config.toml
model = "class-conditioned image flow-matching model"
dataset = "Sentinel-2 satellite tiles (TerraMesh)"
train_examples = 72500
image_size = 32
horizontal_flip = true
conditioning = "class"
arch = "dit"
objective = "flow_matching"
cond_dim = 256
targets = ["main land cover"]
num_classes = 9
cond_dropout = 0.1
logit_normal_time = false
norm = "rmsnorm"
activation = "gelu"
head_dim = 64
fused_qkv = false
qk_norm = false
moe = "expert_choice"
num_experts = 8
moe_every = 1
expert_mlp_ratio = 0.25
experts_per_token = 1
shared_expert = false
patch_size = [4, 4]
layers = 6
width = 256
positions = "learned"
optimizer = "soap"
beta2 = 0.95
lr = 0.0016
beta1 = 0.95
shampoo_beta = 0.95
eps = 1e-08
precondition_frequency = 16
max_precond_dim = 1024
one_sided = true
adamw_lr_other_params = 0.0013
steps = 9300
batch_size = 384
epochs = 49.3
lr_schedule = "linear"
final_lr_fraction = 0
warmup_steps = 1860
weight_decay = 0.2
adamw_weight_decay_other_params = 0.05
Rows from expert 5 of block 3, named by matrix and row number. Rows with one number belong to one neuron. Each number is 500 + 50 x the weight over its row's rms, rounded and kept within 0 to 999. All counts start at 0. Numbers have three digits each.
# up: expert up (model.blocks.3.mlp.up, 8x64x256), inputs 0-255
# down: expert down (model.blocks.3.mlp.down, 8x256x64, transposed), outputs 0-255
up.18:496472508442508505496479415439476486482368477504464458584550494499539500482563478505509509431582524482485544508486400474536560634532505511441490451439499531508545518540509467499494618452435405537439517534498506508379424535499436541560491459457500484440416442497462504532438491480561548517545461480538532498522362489467492485502501490468394523591568485451439506528473475509626536541507484424555472371444509572560537597570477573594566482575573506532479378465412608516445499530491470484478527459513504568530538500571537482598478569502517564572463542499460402476510505418404478441531470467517537524560526428600515545422536525470548504494472426457466569473529541491542530430556537492455449470512524484562457435466489477543463517432475550517432436553483440452398488575529581
up.19:445424504452459527483555485500491502466385490465524532460536423586471554564526484482506358423445476425553528557524416497473496514428545449485419553391487572509556517550542489513518451411556506551465503520454441489406403506533431547497460475481541511613449482488476611550536462505460557534508432503498478546532517482481503503513512587585508533531529482414457498554516468522468553503499407585531394522482546536388525602422528511418524515428470449456432540487458465522584478439513589568559599480520521494420482449606449518503432561435513447501474535560405503556474512502489482531505570534450555564447548545514440571513609450456491511500475532503436557454550515529491508543585640586508439480519466460520475532526474516550540534437495466539536407532413524471401454472504535
up.20:517443497448503563514522568475420522531556486484515425443480479465522536525560468412646420459494539517532439584498411542522497479533494449471489446461509517448487518522538479588549465492466518503474391530490356525471487514469448510491549518467509483537515470435525580591425428456508528550495491493426390637479426477629463551513463524527424467528557500419488541531481514554422570455498452531659482495487553530481599610477532484487487522529504541517406569446384585529518480507409578443600563514481583459501471503524513491523490524527561384488448539458466514562498533497540445505463539448491482583525556490537432537493557501566542405505517538556517528492565568432529512508440547595504460459522465538505466513474530530481515493465382523504387455509494495571447516591569471
up.21:524522501455499514538539542552494590509458486560479488431467488557413471531528374510522441475507542475532552488475506484561517389558477503418486505439537474564487519533516563503589602495410519492419509486483472486599467530478427512537577525481493463490406503506545542556422594474488533471467468561443557527449448528501516442488576427503430626524464540418475502487454504561450536530459576583506481492470668447563554564466504497433512542476479584457427610552481492513458598509461541574531533494429567489468536490520475493591535488498513467571524641566439510555436500523446478618516546524451504531492557497575491511487497546531587590485428471515548456466493523464503552609519538608386438431503446487463502432440587516484441546443493544438478489510524465458468582476519572
up.22:537519512509490474521538513516384477506494442474517412483497474550402533567486478449638519495509491460416578536418540548450450522495468588510443449544483459629502445463412406482478503483522458486469538467452536522518465599478557484548468491471480489566492493536450463457555549424501460511518536500473440503578585513455520482514521566542478458468532535502527563510399524498519486490600513459453571458476482563501477432449570428506376541399534593487531494473639477464518474542475329481564381405548481562465537407483478490499499640476438537511513475522639568482521482469423485424483424489514546474457490461520544490519509504511544497487498493468463450523458535441574472513535459611455522508447492439496551518350398474553473504527549467544444480547434518444457496545537494
up.23:537541486482443496501476512352488533483524578538542528547538489499493477490575507468470411544486531510484526551534495439512536491553382445464473478438524470506520539481613442513556479488482594510462506480451492568550453468479460507516542426455456615480385479494414513536559545526480432484540505549461487489450566499510453548480504515545441487502465537455452461392450553503496508498473483543467523434540526460558531437430382475402465492442550545458508481468498529527572463476580500440565584523438573421525457449522471481560411613494463484430541547514483470516530462391521487489437536410585477540469536549462601637577444513494487481539628510508503456380592519517482524459535561476567486540456470515433518491466501488422517545498492504397520353527478633499504368477473531
up.24:501485471540481532528459496400537549542497383493636460535513492521499598519526540532564489434485545539502521553504503397539542437440425478458472524484454585500415527452499502544538493475535513505505523502566530469545450463602489463521448516467637584620384430503536489553484382416475480543545499545496465523491411460562497445478548589513440516536595498471552535497608550507538541532430538490639491478492568607468584522478540447522467466565572530499504503510442417449428484511502543491564581460414519483550540574523526519537399569502525472533466544476454511465548510477534475468568549475410480505499542537455390532550469589458489374588476605481538487547569532495439473436506456575530461452483570448386500550506491478459486559447483464496465537546489499469513448519492531
up.25:491542388552554497572557494552503465548420598548635476528515428478538564521446584528441522500494592500604529542554541454588529529497519522446466570484503493473543549537588459559502430532444460424462522432506531474445445557488439560527488578459533551478512525551448478524447496471511553499517487501475508527444501542445486535496484550524492448510499536478442480436486591503473456559493493490551485528449497568420452513479571526555500572569488499527454489527450517479510483487485550586562478454474549582524517428520450422549460456386495516454425480493447399522597532515450425494446556428442546430493537540525487482538593437337415482495499474602569601457439466523493522494586454521443465501481475408535437512453567468528477590493569331513563406550468456562482464500556532
up.26:464499489482544489544467556587550546559531539509516450492532480560553477531455473543556503533473539499497500489518461409492478509518544514503523499451547480465539532502515510483533446476519480373469453455457519622446469485502495501500545480482556481490491521495518469519471499431527567545455520391511451462415510456572460585487505406394514340457495433511546554561439518517489506525524576533483518479428516476522549524463537424503508503448523478533487572521541616483463484410476519531531497501380569475570374463516571505683531609485528461470459366496417591485564579670525483462511499462537576468561520450463441442561537639529403522456464473553395500379418509558503513463479441497513481484557516471448472532518435492562532455532496545527516504589568511547487487491471495
up.27:491403398426486449482579608451485520490411474508564501533574407519530554456521504576434419423542545485576385622506502560483555473507522441441543527458473535543521504512524451542526509553424544485457457471501516485500542607509467535489461528497510529474475511505435535530519547609402546525512509528486560544556501526556436491544488582504422489534532489463432438419504552558380513523571423493592476456490531415507517528502565608545517548519397537537494516454476527445561480428475432573569461491551491550511499508534517469516514544371482403550522482565528496383512416511484472461519582494549505490480537468523496546491508512455473538416519572449542566459506483535536598452596502563426436552434575423423471502461467532490459510479485489586464480606516488491495435570513378
up.28:500580519456439498442453531516489563447448398512549384565504464489553577484511413492518406465478457474533507566508477585413441395500440448459488431463515501476535475526500513505471451554540505526452491553483512505456478455491440448491475434470581574451474404451513553546476521510494521527524492464557495550516411481497577503470471543438486532481533429469567485436514404509422534440491518485551442495433454522566569484437462514343477488449459514511445395508453537470567446466543543474582557524433472467438446459579514546544604544473511457446508498406580498479565511522569497525421514487520456592554536455541389603437518405445490455397498499323446513627471544473519553456498515487512474426506434457518523556473501512460507530469479519544533563515436504452497393541537418
up.29:519429498443581558469490575486465461430537482553543492513544477539576504510511452456515490577513469492511453450552440589457487518469537548530398537533444635507486594546538580519516515512550494464520441491500487588410595560477477557504484408422528514437453470462505585549515555537566574412359518551481437555549524488551509531561419515467463514518426542460581494487502481566421447498525407523501522556509466453490499578496491543494498509537496446462446551448424473515470503412447558517578397516474418591518440440465431528501470469529506410452539465449512427576520536473443425482512547605507422493463571560424498498474487511491471494439444529518460491489503495486574534534524588423436444476531464478481470402488486348535515606580605588499552433536475449503446536501536458
down.18:347458436505537511515434558483533471463518493527448451506496511459496473512590535541450517516502479433451463506562452452477529474514490521452509479510494540525462488548525475513424641429585501513478508531480495446579378588488519414483502527558552523530538493531480499466539512442515461520514575494499520421479435428406489409482490469498522469560582494517544499531445483518581510463440375427471455489496395458495515512484481561449644569539529412500486499404523551492459545524531577497492504492486482430439501467439447505531547518476496501383572523546426542553603570507487629521498514484540525546448448548535579502404545472431496481493524483494562437399518550455522497426503485388483499413560535423545564406474433534500450476383506577452476449512537539485328485475504557
down.19:403526493527528531489433553451504511427554449511474471522452528460526506531515540399554484450415533560488430542569468437480538533462496572444495527508533578381447525470449527456377499444462510563457488505550521562449532413502499617500540505480535521502537547532599402456607469425391547551452477516399439415492594482516506428494516504546446551524472508555502494515514424475525436565374512457506477487546490480465594517505473575585436518542580528525429594496632521571481467444488433466509541439563466526555496483509520645584478618500465457543460574505434540573525506514488534542491540502509460583568525536518438526453541543523557481499418520537495492429480567515537398556473477493527438407563502442493540420502537496565491482451492458532452483478518544524521535534443594
down.20:473453538438512434458397508481426532518517398507499481475484477474476486608538556524491607485474494484573530481616459526518549542536428597419515472548494540564463436527474460405372529424409525516559512482519544536527566385473443531511602476563459457484525508610512480531415482578540569450502477514553442525491461587491490453473510482468498456450517582480583549546512494432509582527465522578471526493575554490457573375462436526446474443429512650558463544520469520593469463469499437581389458477461489578457528450435512532590556553437470357493505533533453469533533542547436475557529550447508440561483498438470512528498540491526548424536527498541556487568460502511398466392475498609514524474510449526518488456485464495564534551521513505529469469490472507512448458534543543
down.21:595519472420489587476611455546567575545611505499509563517479490481498456404482486563562507474565493501531487472398480473417553490515543359641445472518485487406522525561482488531567524520558435460472530560473454517428483509484472440538506462527538515527487510467534524532492447486450416534529480599532541471524538517573574494524499624589548509494452472460428523475499520475514498480648516519545456526501455522560475555515489445552456530451358457513528519416466405503554518522493507492570485523481510364488504518582548438510573515536505550576437405488537515460445460526546492553415459506572541407562506541535508447528366446523438511500522479493526481573491519419589530450543474481459535424415554518579518493622517425461502473538496480565526581532465479526461460543477440
down.22:554530574497506432447417500502380512495535494493496456485490506497510446484449497455616451435538510561554503479518519561420523504537509566627474427556555552325447545579481491445560502505517497555484506449528548506513504358508450655468535506424507475509456472558470524462539481516464540522464350474499441408533533510467497504388465481475477526461539513494545496484511450426422503568383528523443522517544519471504595510398414542493560462540491525589444475475542466535462457441517452519606542510485468492517531460429517575501553602494456430542464506509493511542494498501523392569560505435488493460443380495468467537517542515498518437518405554440459538486469537522617423447535562605465589496488517480508496473467528519513490516501505384518460518552524480450522441582426483
down.23:468481412550515480528436490483499513476511499452541484535512510520512516501492470511505527515512488470402435430498476474493479533513499555434488476444479421526588510562473469579580591525500487406495450498488506453456308550542514442500446515453466568532563572449539437411593444468531420548491622418487427551538446437485551510576544503523442493533512467507478413528548463596486477567492432402601466549463396553526444556542553491551459503568575457442567491442577502481407553479529555462511500535435492602543467452493462534433522430531422543451525580437400573477493601477472615503486514482542518594539402524512523480459473411470552590476490498500536503452551477498537492485524551481509515502487598462536537572497431481501551405493499606432425515446546454505489529480540560
down.24:582476501454574548462499500449544490566474479574585535469457548461492514458487533533518563432551531396550517521502535423449527562458548442601471457462593493479495507480546495457631493468553475487479579520468461530418463514500474483543464450513587535495526468488467465501452532569451443476450387557544451429442566549563526476566397527576530410534615405428526485448530550458441487456616524443546440463518471477447470499544474507474516579524471450435535496500452389490520549556573558496565462491419532430447417484432481472457417440479591569558490419507569396499495528468523469477387547530430499531545514491434492454632493451508463494429411534544516518480548551531567548459541513534409527558495528524539449513520530509463547457476490517514486557505412543607539607510465507
down.25:529547543540475547554478509499549582445557456496505596492526569529543531585480567514458459484465459489522552484485517533589499489499516442495516475441547406593561548484504549551434551455463503447563358518543477515443536429491482549464509443560510423520509528502566580455463512471523447493536535437536512537453485497454511443530467516448476409475498389516495500466499441532534544451515488420467493483476596568568532475598417491422567433479533422500578528559464445501604476506489406456527569538565517512474546455530448445483535450519572403524506449499425487467391443493475482462427611455542424512539452541442513498470495403484528544442503478473550389624540470506538562514489566474462430446533532488459482504585448522468512547494505324498528447570416417541620480439523562
down.26:469487336521594510528366481494529462478483502470511538548496513519567495531491496424517504442509499510407431424548459464527458469517454528469494527414467439580560500538502515587558578549483478421539492577433471447412332557511503438471419492496414465574525495402529472424537477528546451509462561533484426501474442432468505502565514498493426473577516482505466460515526575576470481546486465437586480573490379549518448573537574485530501506556571490448577463516523549491481534482551537472521540492450468569474444514482434526488464446514464541519492555432416596505534564482471603496469451471480510591523438493516507512429571391424538560538594487485516441438463512536629450542482486413531521519580553396516501596514450507517530484509493590449479460500541518566507523454532576
down.27:508417524471493402498479417621423396583541561520456475522484487491535465558507512375546463598458479418532448501455459509417534529430500464493505445482513539411486514481505570523567522498435519447584536478429431555542564389538512470574568544513452454492503574479462522528502457428556445462556551407495548487531530544521472494550421500551482518525486507466575509478497443480493563453405440580498473434458496458521524528477403447490474481482601518501472509490634468561502409444555571554489556499469489527498520469447562466464443483569483478528513506494537404408522537371560514493468490535494505551556516399516472540552482521417485412477546410481582554493452529439549580517494425561545416542433581492505507481578494510570483397514517532506468512509539497435436357480484441
down.28:538411477484470544486580473588465541489528524539499594499490497548474530413523434562505581425446438502449507502481474444518483506511533444567471499481482578540487529466489479634605476572544483497517495503421342480504509594543421465501539528547542548513412458508539528494450526478479516500434514491459454441489473456519562494602439484519524472451508408450483526580472441494481499467640448440538510455487511542594364498610504547530510516505419426408531440588431426504571536505507549484499412583514535399517513565546579507517514469488587525514435552470518469438480386550446429491473534495532509403566473514509456541498369536421431578514502464501474454563501499515550546471555452400486528475490540472545454526558493452458516463575477495511499452501427427533489613433479465
down.29:533415476529561599488506430481573504492552512503586483459481567469538526476506562492438509498549507484544465461489515518550468501475463500488545513525435484523460470515552527609579513538526545460452513505431520519479467427502429384535512512630457603449512478469467417487509508574432461613390453375451385541450484475591473508563510588511449466484450459409453478434573567489475481511560524476486469388562505439438468410503466407557528542468449541416584451504493512471534464496594497544571614509458549484490563415491452485516451480469539449583541431494563489557531529532477481514460537465484525555502530520542586416567528504506506520541424352484456578460510510534575549509484506415414457435518395440486493569489541429532485568489493565498486493506398496442534551461533486