A small class-conditioned image flow-matching model, trained from scratch: 49.3 epochs.
Rows from block 2 of a small class-conditioned image flow-matching model, named by matrix and row number. Rows with one number within an expert belong to one neuron, the router's apart. Each number is 500 + 40 x the weight over its row's rms, rounded and kept within 0 to 999. All counts start at 0. Numbers have three digits each.
After each expert's rows are labels from the 100 images, of 14848 (inputs lightly noised), where the router gives the expert most weight on average: "responds to" is what is common among them; "colour at peak" is the nearest of a few named colours to the mean colour under the peak. Only what is clearly more common there than usual is listed. The data: Sentinel-2 satellite tiles (TerraMesh). In brackets: how many of the 100, against the usual share in percent.
# router: router (model.blocks.2.mlp.router.weight, 8x256, trained with AdamW), inputs 0-85
# up: expert up (model.blocks.2.mlp.up, 8x64x256), inputs 0-85
# down: expert down (model.blocks.2.mlp.down, 8x256x64, transposed), outputs 0-85

# expert 6
router.6:466563532485589442489504480436487505534492483474580613545449502459410454457372510464550568520522620469515501464488443549472524542500534486588563423499542541534537484471489494513424471498455532437570447490464527474496517517477473478449543452438481462493502437
up.4:489537503476495499475424560485464483508518484542496535548510476488450504507468487557504448469524513465545516519571451590521525470490501474537507437496460523492518554514499453523474470499450514533463450489425397544467503444451467537562468466462503468467449497
down.4:513498496459462513474571505495506426444484484486510482474496505523514444424447497448484543454492542472463472514551539479532488516461475588493552530471549479495434420480511513504538436505480444480460503538490587499504520439490545477424516504484493536475500526
up.5:478500452471524514495484561475516548507479508461569522458539469518511540541498471574518476565519553519553532490562412486546539494457469465560507504528531469514486547419545546533570428506518543511469474476481414512561493524388487552480489502553531536430448516
down.5:481463528509494560442492458481434409525530530484480492511545522488511570480472506451499520515370510518524518462472514499472481475493406511513413467431462515475497561558448497480548496468501502499454528491554488449484515516536521470488511481509554483433527552
up.6:481486525507507533512458505420524437473649444514476465561520528496488533508509519542577493493526518548548471553532424560495514531427531540501441483472453549477458505525480514515567429495520528526494505540546569523441497444588456514491444463522462521509487459
down.6:489530537524521516528484403508491533505421485481489524494486522490523509469443552515583508504480533493481505538574470510567462452506486535536528428512506473409581471538527513474533516544514513442494494486500523461521519445450487459516408434519459486511502478
up.7:450519455494506436459490532486560526525542469519477526546507507469491506464455522559572509470521554566519551585550455525512555599503520475520555422535539516552478566447453472550483501473454549502441491475554526473470508481459446455522518535455475548453518507
down.7:497549485495538521464485507521615534494491454492524498419494443477569556499443515476521482478440458530520540516526504570397539431458496504525462524467442496585512457481504478532471461485517469477478495518458493501503498454496513546529533533496494452509518523
up.8:496528458463581467506506580423495550476481481539571530486488540498458499522449507554539460506545523425500498498508433530558489517476510445534510448536515555564458574515513483520513495545444535484508486482551466545489491505499455543506547485499521552545497478
down.8:502471525494490446515434493558496524453447561496523471485558437508472531532455480560471595466492522466515520510524509468498537550545474464495530462481453512588531469450493474518536528541485522516580457486482498440600483520503500471428507466460504525521519487
responds to: snow or ice (93 vs 20.6); main land cover: snow or ice (80 vs 14.6)
colour at peak: grey (87 vs 27.5)

# expert 1
router.1:507413542502518505505555466520564519457552491531431519505467537465512440516597536493500490505523549519519511496497437462470421477480496515480469503467485530514456554531486429468531510471521564503429479493542486537618556499514569454524427479502505481557435487
up.4:499514528491533516440502479439447393496470480464572508529527512507483482560508538428520503557498448538487492532511423470456451544484532465569541374492488482478453499487512475479454473528510547453528506506572529519488575599476481464481493468487500512550573471
down.4:476437509478494452454551458486539512527517498500509496500492489541485477532537445483531506496453444548502468526559547497500441541515478443494508648484456468468433468538535508502478498475480499489487503510349527486488562534501497462524542534464510494531429540
up.5:508424484452526453446595469523489536396521374470472518502501573501505526502455477444515473524573519503485451540496502564457522451475436463502536441541555494484479541447514509464493508526474444491550457495494536525531540532446531475503505519514434492471475632
down.5:542442446480488432445482536528539543428520452499470471423511527471435572495465511466505582414483502568457614549474581499519540484524544579404466516524461486445416512503539488393489457512516494516473415459525499505474471490546540464507555490500468515470524456
up.6:524546513538608504536444446509507460521482546566510587534508490442497485502467496433462492570504486525570531492493432493456465469445471433500551509494530471416543519512522517407534500551551466401536485440546497581535475496435522528490481460492554428569533507
down.6:539515552496553531522538529507489446447496509488477613473477408502470568520478513411505428482442576522447477499486437535496504492526486536504560540462500535466541493518498492472538512537489486498537542547498428448466547468437499503460490505540507521426465375
up.7:496482471487480597500495476490429474494495478484497474499451485497567444476467487482520442543500566486560467492508410568470516555549442481551523486531493502459460493475552542456484472555524441460499455493496568495493483515513497533529474429494468493502505566
down.7:557505519500535535498435525491509458518477485516530462499510551462469464535492491609520579500505436445491531417444512507506487492520557480467515477562545520499501482502541512415558520520499430418519488433509480551499497505472459570474503475544483472509475426
up.8:639509486490402558500511550461486486498500456490496471544525473511460569499589479497541463505429511578503541443452497450491477528424503444475426470485435485429407447482529493432525476465491481483490546524496486482467471463482541422463482542431458468546470481
down.8:629430464502467469493514507519500501501532496438469483427499479467451432503437514487471516552439592544474508534575571490523521467481458473467436401446603447452495435443563501497484470504529533533516494510554446522528487466514502426508512531498459529538573566
responds to: built area (73 vs 37.5); crops (69 vs 38.8)
colour at peak: brown (94 vs 38.7)

# expert 0
router.0:632477465498432537476443499577502449527553501519490317482486478476529545518570462533428488503461487546478504509433505433538498465488475548403415557450464524475520427467514506450516524452566455564476591499487482479471430452539528474522474494552496542539485535
up.4:494458501503477504455552441511543473504448487534518461526475479503467473532471523469505551543551550505496494464466514513494431530498519461518481476481589461638571400422484432445460512464529520482523444528529529518475515520529461522457494480435516485537532491
down.4:477496441475381504596512544477433504433408509484455418452553427541496496548416513590531509514480492562498515515514453518546538523498512604492496556548522539500528562509444494457538474577495559463574513487516504531505480443464466501484482502525501479475500509
up.5:412514501504499514386574452455449468491480492489503524520456421455507492482539479372471508473428484522476471445457559502454557538496451469500549509451505473539517475493574420440473557531538514492530446528507544548457486493516576527505472569449456358544549476
down.5:398515564420445534437533475470463522473550488533502468546453536509555480534513514580513510487409520400525502521471511521509457510464538367533464546491501608522472476465496507566470509485513509530490569493421509498479521501533506464508480378430539528442532549
up.6:488521477527534516518477505477564443502482490438532549455537457506565421510482486513486556501518475431458407496458412466499458504512488388525502470547552513572488447532505466497512470502477452479477500549504477431508550559477544572550500478574467512505496496
down.6:460551528466488518527476498474466488505490511455503484461482544459527510534576508529528492470552486424491450463457477548503620451475523485507470563468475549616509448465440530557512568495480478515529511545473526493493589505439504432526492446443562493545556432
up.7:463498589504563460514525476447467462507438532499606603481467521480438427493438508444528591545562420478429525445469561498457482557512499515573522454504571487510521509502563483482485528464478465453527493522488544436525542506504519530472538500458470438558577515
down.7:524480483527444515456469450491477509483576573460441538486481550454512438491457485509440532433433503450576548486404442474459499495490520444488406506476482522516447518469478448480467475546463489472463541497508455498596517464564541495470498467480502536666533549
up.8:469498552527537506461511516490524513482506478448535574519467487495459505547439541457461556510482459537533469469504556432469555521525540472534554508512565426502488436494510542460450558487576555462508517564541560502456503514573479440447460432461507455499543469
down.8:500485520506566427514548381511506525519516394442538474535533535490500602537506525476520437546499466512470463444477541368462595473532414536549485552474493473535555483506541516510532520506475519485432513443511472515448532524482462418455515458508459476481529524
responds to: water (77 vs 40.4); main land cover: water (76 vs 11.2)
colour at peak: black (79 vs 16.3)

# expert 3
router.3:527503483536478484564474549541526514509565550460480489474524546496504490511536529565464488501453519443498474460475558521585550488430510542508471608521447527461503498523487498519518532519572444527458449416493433453568459398492620452516474497465476502502454508
up.4:572475502464445573454566510453430521480531455516458561487525490490536531507526437475468482437492564541515471517389570452541526484457497420472521502518470538511484497515470526451565556488451409533531488472495524483457473475485491500496448542530526506493464453
down.4:612439509529510471583472416486565508507494492515503511496489530500448530536443507516551419546491531529483470494565521529485493516478496486437391392416618505466494458493490391477511512591487508451472511464589524493521563536445490512524554568484503558476532513
up.5:470478509467490543489499413502441518525467488450461440523465505514521450468494485475521497499533571450501507517512423530498532581589454497517548515513523485472460490434566549461475491502513443402483474515425536472452478509553503503539493481518467488422474546
down.5:546517487520574557494482536535543477450501528484519437512494538481517531576485487572505476488473457486485542431472488547500511420458511498449516462540504528443503489494481545422480479525522434496481474486554575502475443461480459518479451502527488532560493461
up.6:462497497458517526386523444466526515475437513539449491524479455524484484516423482506537569547555473494510537490471515573486556517538481473560548467447433462495484474447538533412517499558493477403493453472509493539508526480497481551508512471548505492478524449
down.6:575544508526487506454443552519526471546522518475469532513510590490460452404511508411504438471520499499466552519504451545510453501463528554510512484554537476476475509560460461494454482553534514523450529515483484544429527522523488504519562479548476533543471530
up.7:467516508464493532477471534521391455500491544491531541464493499478505524548422533559397539543584495482564462479520538535529541496465574468504470519554543467448561536497453472488497515397501488495484456460514494578478490502504497547514557483506555460488445410
down.7:419422543466478513565496548497528490558515516567475560513508512499474515487506475500467511473522462527442504464492509428526499495562526498530465525424541530426495521495508470549561486521433454494533569488469448582497449411453546525479594601495518528540481445
up.8:479531498528497488516477479527458473536533526500498502519561561466572513508532519476479488556503496510514476509480518425494481479492519501413606506503437463459525448493473496499504525484569501540500458499538469544440466475484568466452442450486454502479515508
down.8:538541523477570450503561498468534480399522532475536538438508445455543500530568527464534469475538472514522508490474521518434502504547518457527528533562500511535470486532455488459497441515452559483520593485534386477483505562494503502503425453586519480511523500
responds to: trees (91 vs 58.5); main land cover: trees (62 vs 19.5)
colour at peak: black (44 vs 16.3)

# expert 2
router.2:432538522518530471522541434519467504502482503491543526493533573550474447461442501383614488458571478451498524490507552543456535508500493519493597470448522518469525573500520498540500484524494532544546487473555495507509554563490473554537505453523483527521468522
up.4:555566497546549486550498470517490494447521559488470524534484478533491489523474456467493478525472429549480466465508501531399489423486449496487451478512497487514605498459523531516493546567567501479623562510545503548539503534405516482532425479467522487574578542
down.4:500467491465590445573464579453476524487541427496502517536484492487534376487509549467512483493477458572494470542566496496418532514549482505498563536434523507515558526507507491493476422427433532438629491510496493499511445488476491496504438416569479456587474544
up.5:440492521490601493532467554504414536573500516457533434511480595536503495464489490479539452480473538526524536499515533491483518507539443552506508500497460531438531554450522510496508470472476490497633451508515443556482479468513500461444521489514492475526473507
down.5:470497485502475552500474468498509552451534518466523474570563502496548506511502449572436560482530468500465453431571516533570485490493488540431443459595531431442495486492606426444484503471507474558455526534517510427532481464465464537527480521445490508476518496
up.6:473476494497580506503502508533397560510527472500491479492512473483519537482387528526429487602563518479524477493535495462543542446472464549541500475580461535429466535556473494443504490455517491430455486482553485502544503511487530490506448495619517500513478478
down.6:470471475502428547499536412438447581478498496514511508529485471474447552494425544630363521549474516501502528516546497479575458482483505504509537585489559491432448520472490485431521498539510491422490445459504443511472525490524510523514513551508491464470485482
up.7:505484463534548501487502469541483598514477505483512460412481498498524557558486496497533476540466536474494495500506487446470511526561559488501431475538524506455487481564538457479527561498586491531475451548515534570492427475559467524534485480492495488630464471
down.7:508482508466395466546518541530495504523441506513469407483476480503458533445438560450525572493535562473519531528507494486544547484551501505506535509502556576460501553434560590452593461533523528520497441572477424494413491418570501567466510461557471510534493547
up.8:535542569548518566523532587538555485510543519552515589553536529547490451513494455467581506479528458562437553494488499483460545477533464420528545457452490533470554548470505571547463447519518532486561501445470514538560567568502558429495480480474486468551533506
down.8:522615493489559493494489454476476480522524528525469574578494483498580449450578474545515468523566491491503494482500501559502494546530489485516481515581455482466559507463488499532401558435517543588470548572596526494532611520491484496502480520460550511495510481
responds to: snow or ice (91 vs 20.6); main land cover: snow or ice (89 vs 14.6)
colour at peak: pink (67 vs 8.9); white (26 vs 3.7)

# expert 4
router.4:486468462455516483438555528561562482435523502483544493446478413456513465521492505482479494508505522468472395492561522540470553537428517527486462509498485508572509439544516440484522519556477434483496562496476487501539551541512452489557507526500511527494504543
up.4:574568587490519496444535442491507479501518460479490474528479480441549438506460509495433556534470450540437478466449507495458462528534434515518482469526559453496508463463524470507481511424496510537500501556505426432501501426526563499445425517498524413493527490
down.4:450460471427430458500517555509459603489474493473461545485519555577530505506474508536454493528560544467505532439442549517482512508500469464482552424451537455441457540476512552470513462465501478465467515532512430516553434496516494546489481491510547469492551507
up.5:521553483534533561475519519526513557496501510435473503468502446487463478566483540516487538537473512518488498509470479409499491590539559421546475502517573546458486459554460456452480571442469477460501544535540516549548424469496496488481542525479446485546504459
down.5:597477508515487526612541554531505535532483486473557408459457494497458553535449550498486418491555491523444517497501485494506540541520456526480530551446619507534535455491450485429547501476509543590478458461485465451507418469564488490472510483547466502502550553
up.6:531519534476449473454483456502569443478513484511538603588519490506413511536520474479515490496436456553467523445447463553455419449448483471475558504447543487554510438439467519481438454478476549427473518532483510463451541481497564462450506589497557434396514516
down.6:543517515505486518449461555500510469536466485429529420476442502495473543485464532473504527507508496467469484485446512470501526517522505479399518461543561531528523571502526587447556439526525535596492550569464469489471401474479432533514465491528502451509544455
up.7:524542509503483519458493545512507450516430488517563450505494546527476526443564494474521461477457526523540505505480517498522548521443492472501515481507456473592545501518476512445470511515532469490534475530476554542427488498489464489539450492515572550490538552
down.7:497470463483470412508565480499486571523524535497490445477483502517441484510428486621458467497483544559522547447451518506434487443495525508541514477486561494439537475528487454421475439530470487510482568389435481508477527510547550559497525499557505567454520543
up.8:527532531497468496475490500536519574419538409504458475499494514490559566523508444428565431512519489480471514541488509533412533479504427464506533428490518477521448533490510520448449549520566434518473427541473536535495495474475498493517494479469468502552443538
down.8:518481467498491404505524490518477506498483486478502447454494507506446567518457433486424540564469540536458591530537617445539571489558531508438514432538528496418463537489553524391540492535527493445486439484461457484517432429520495493504553497472515482531504503
responds to: snow or ice (61 vs 20.6); main land cover: snow or ice (50 vs 14.6)
colour at peak: pink (53 vs 8.9); white (45 vs 3.7)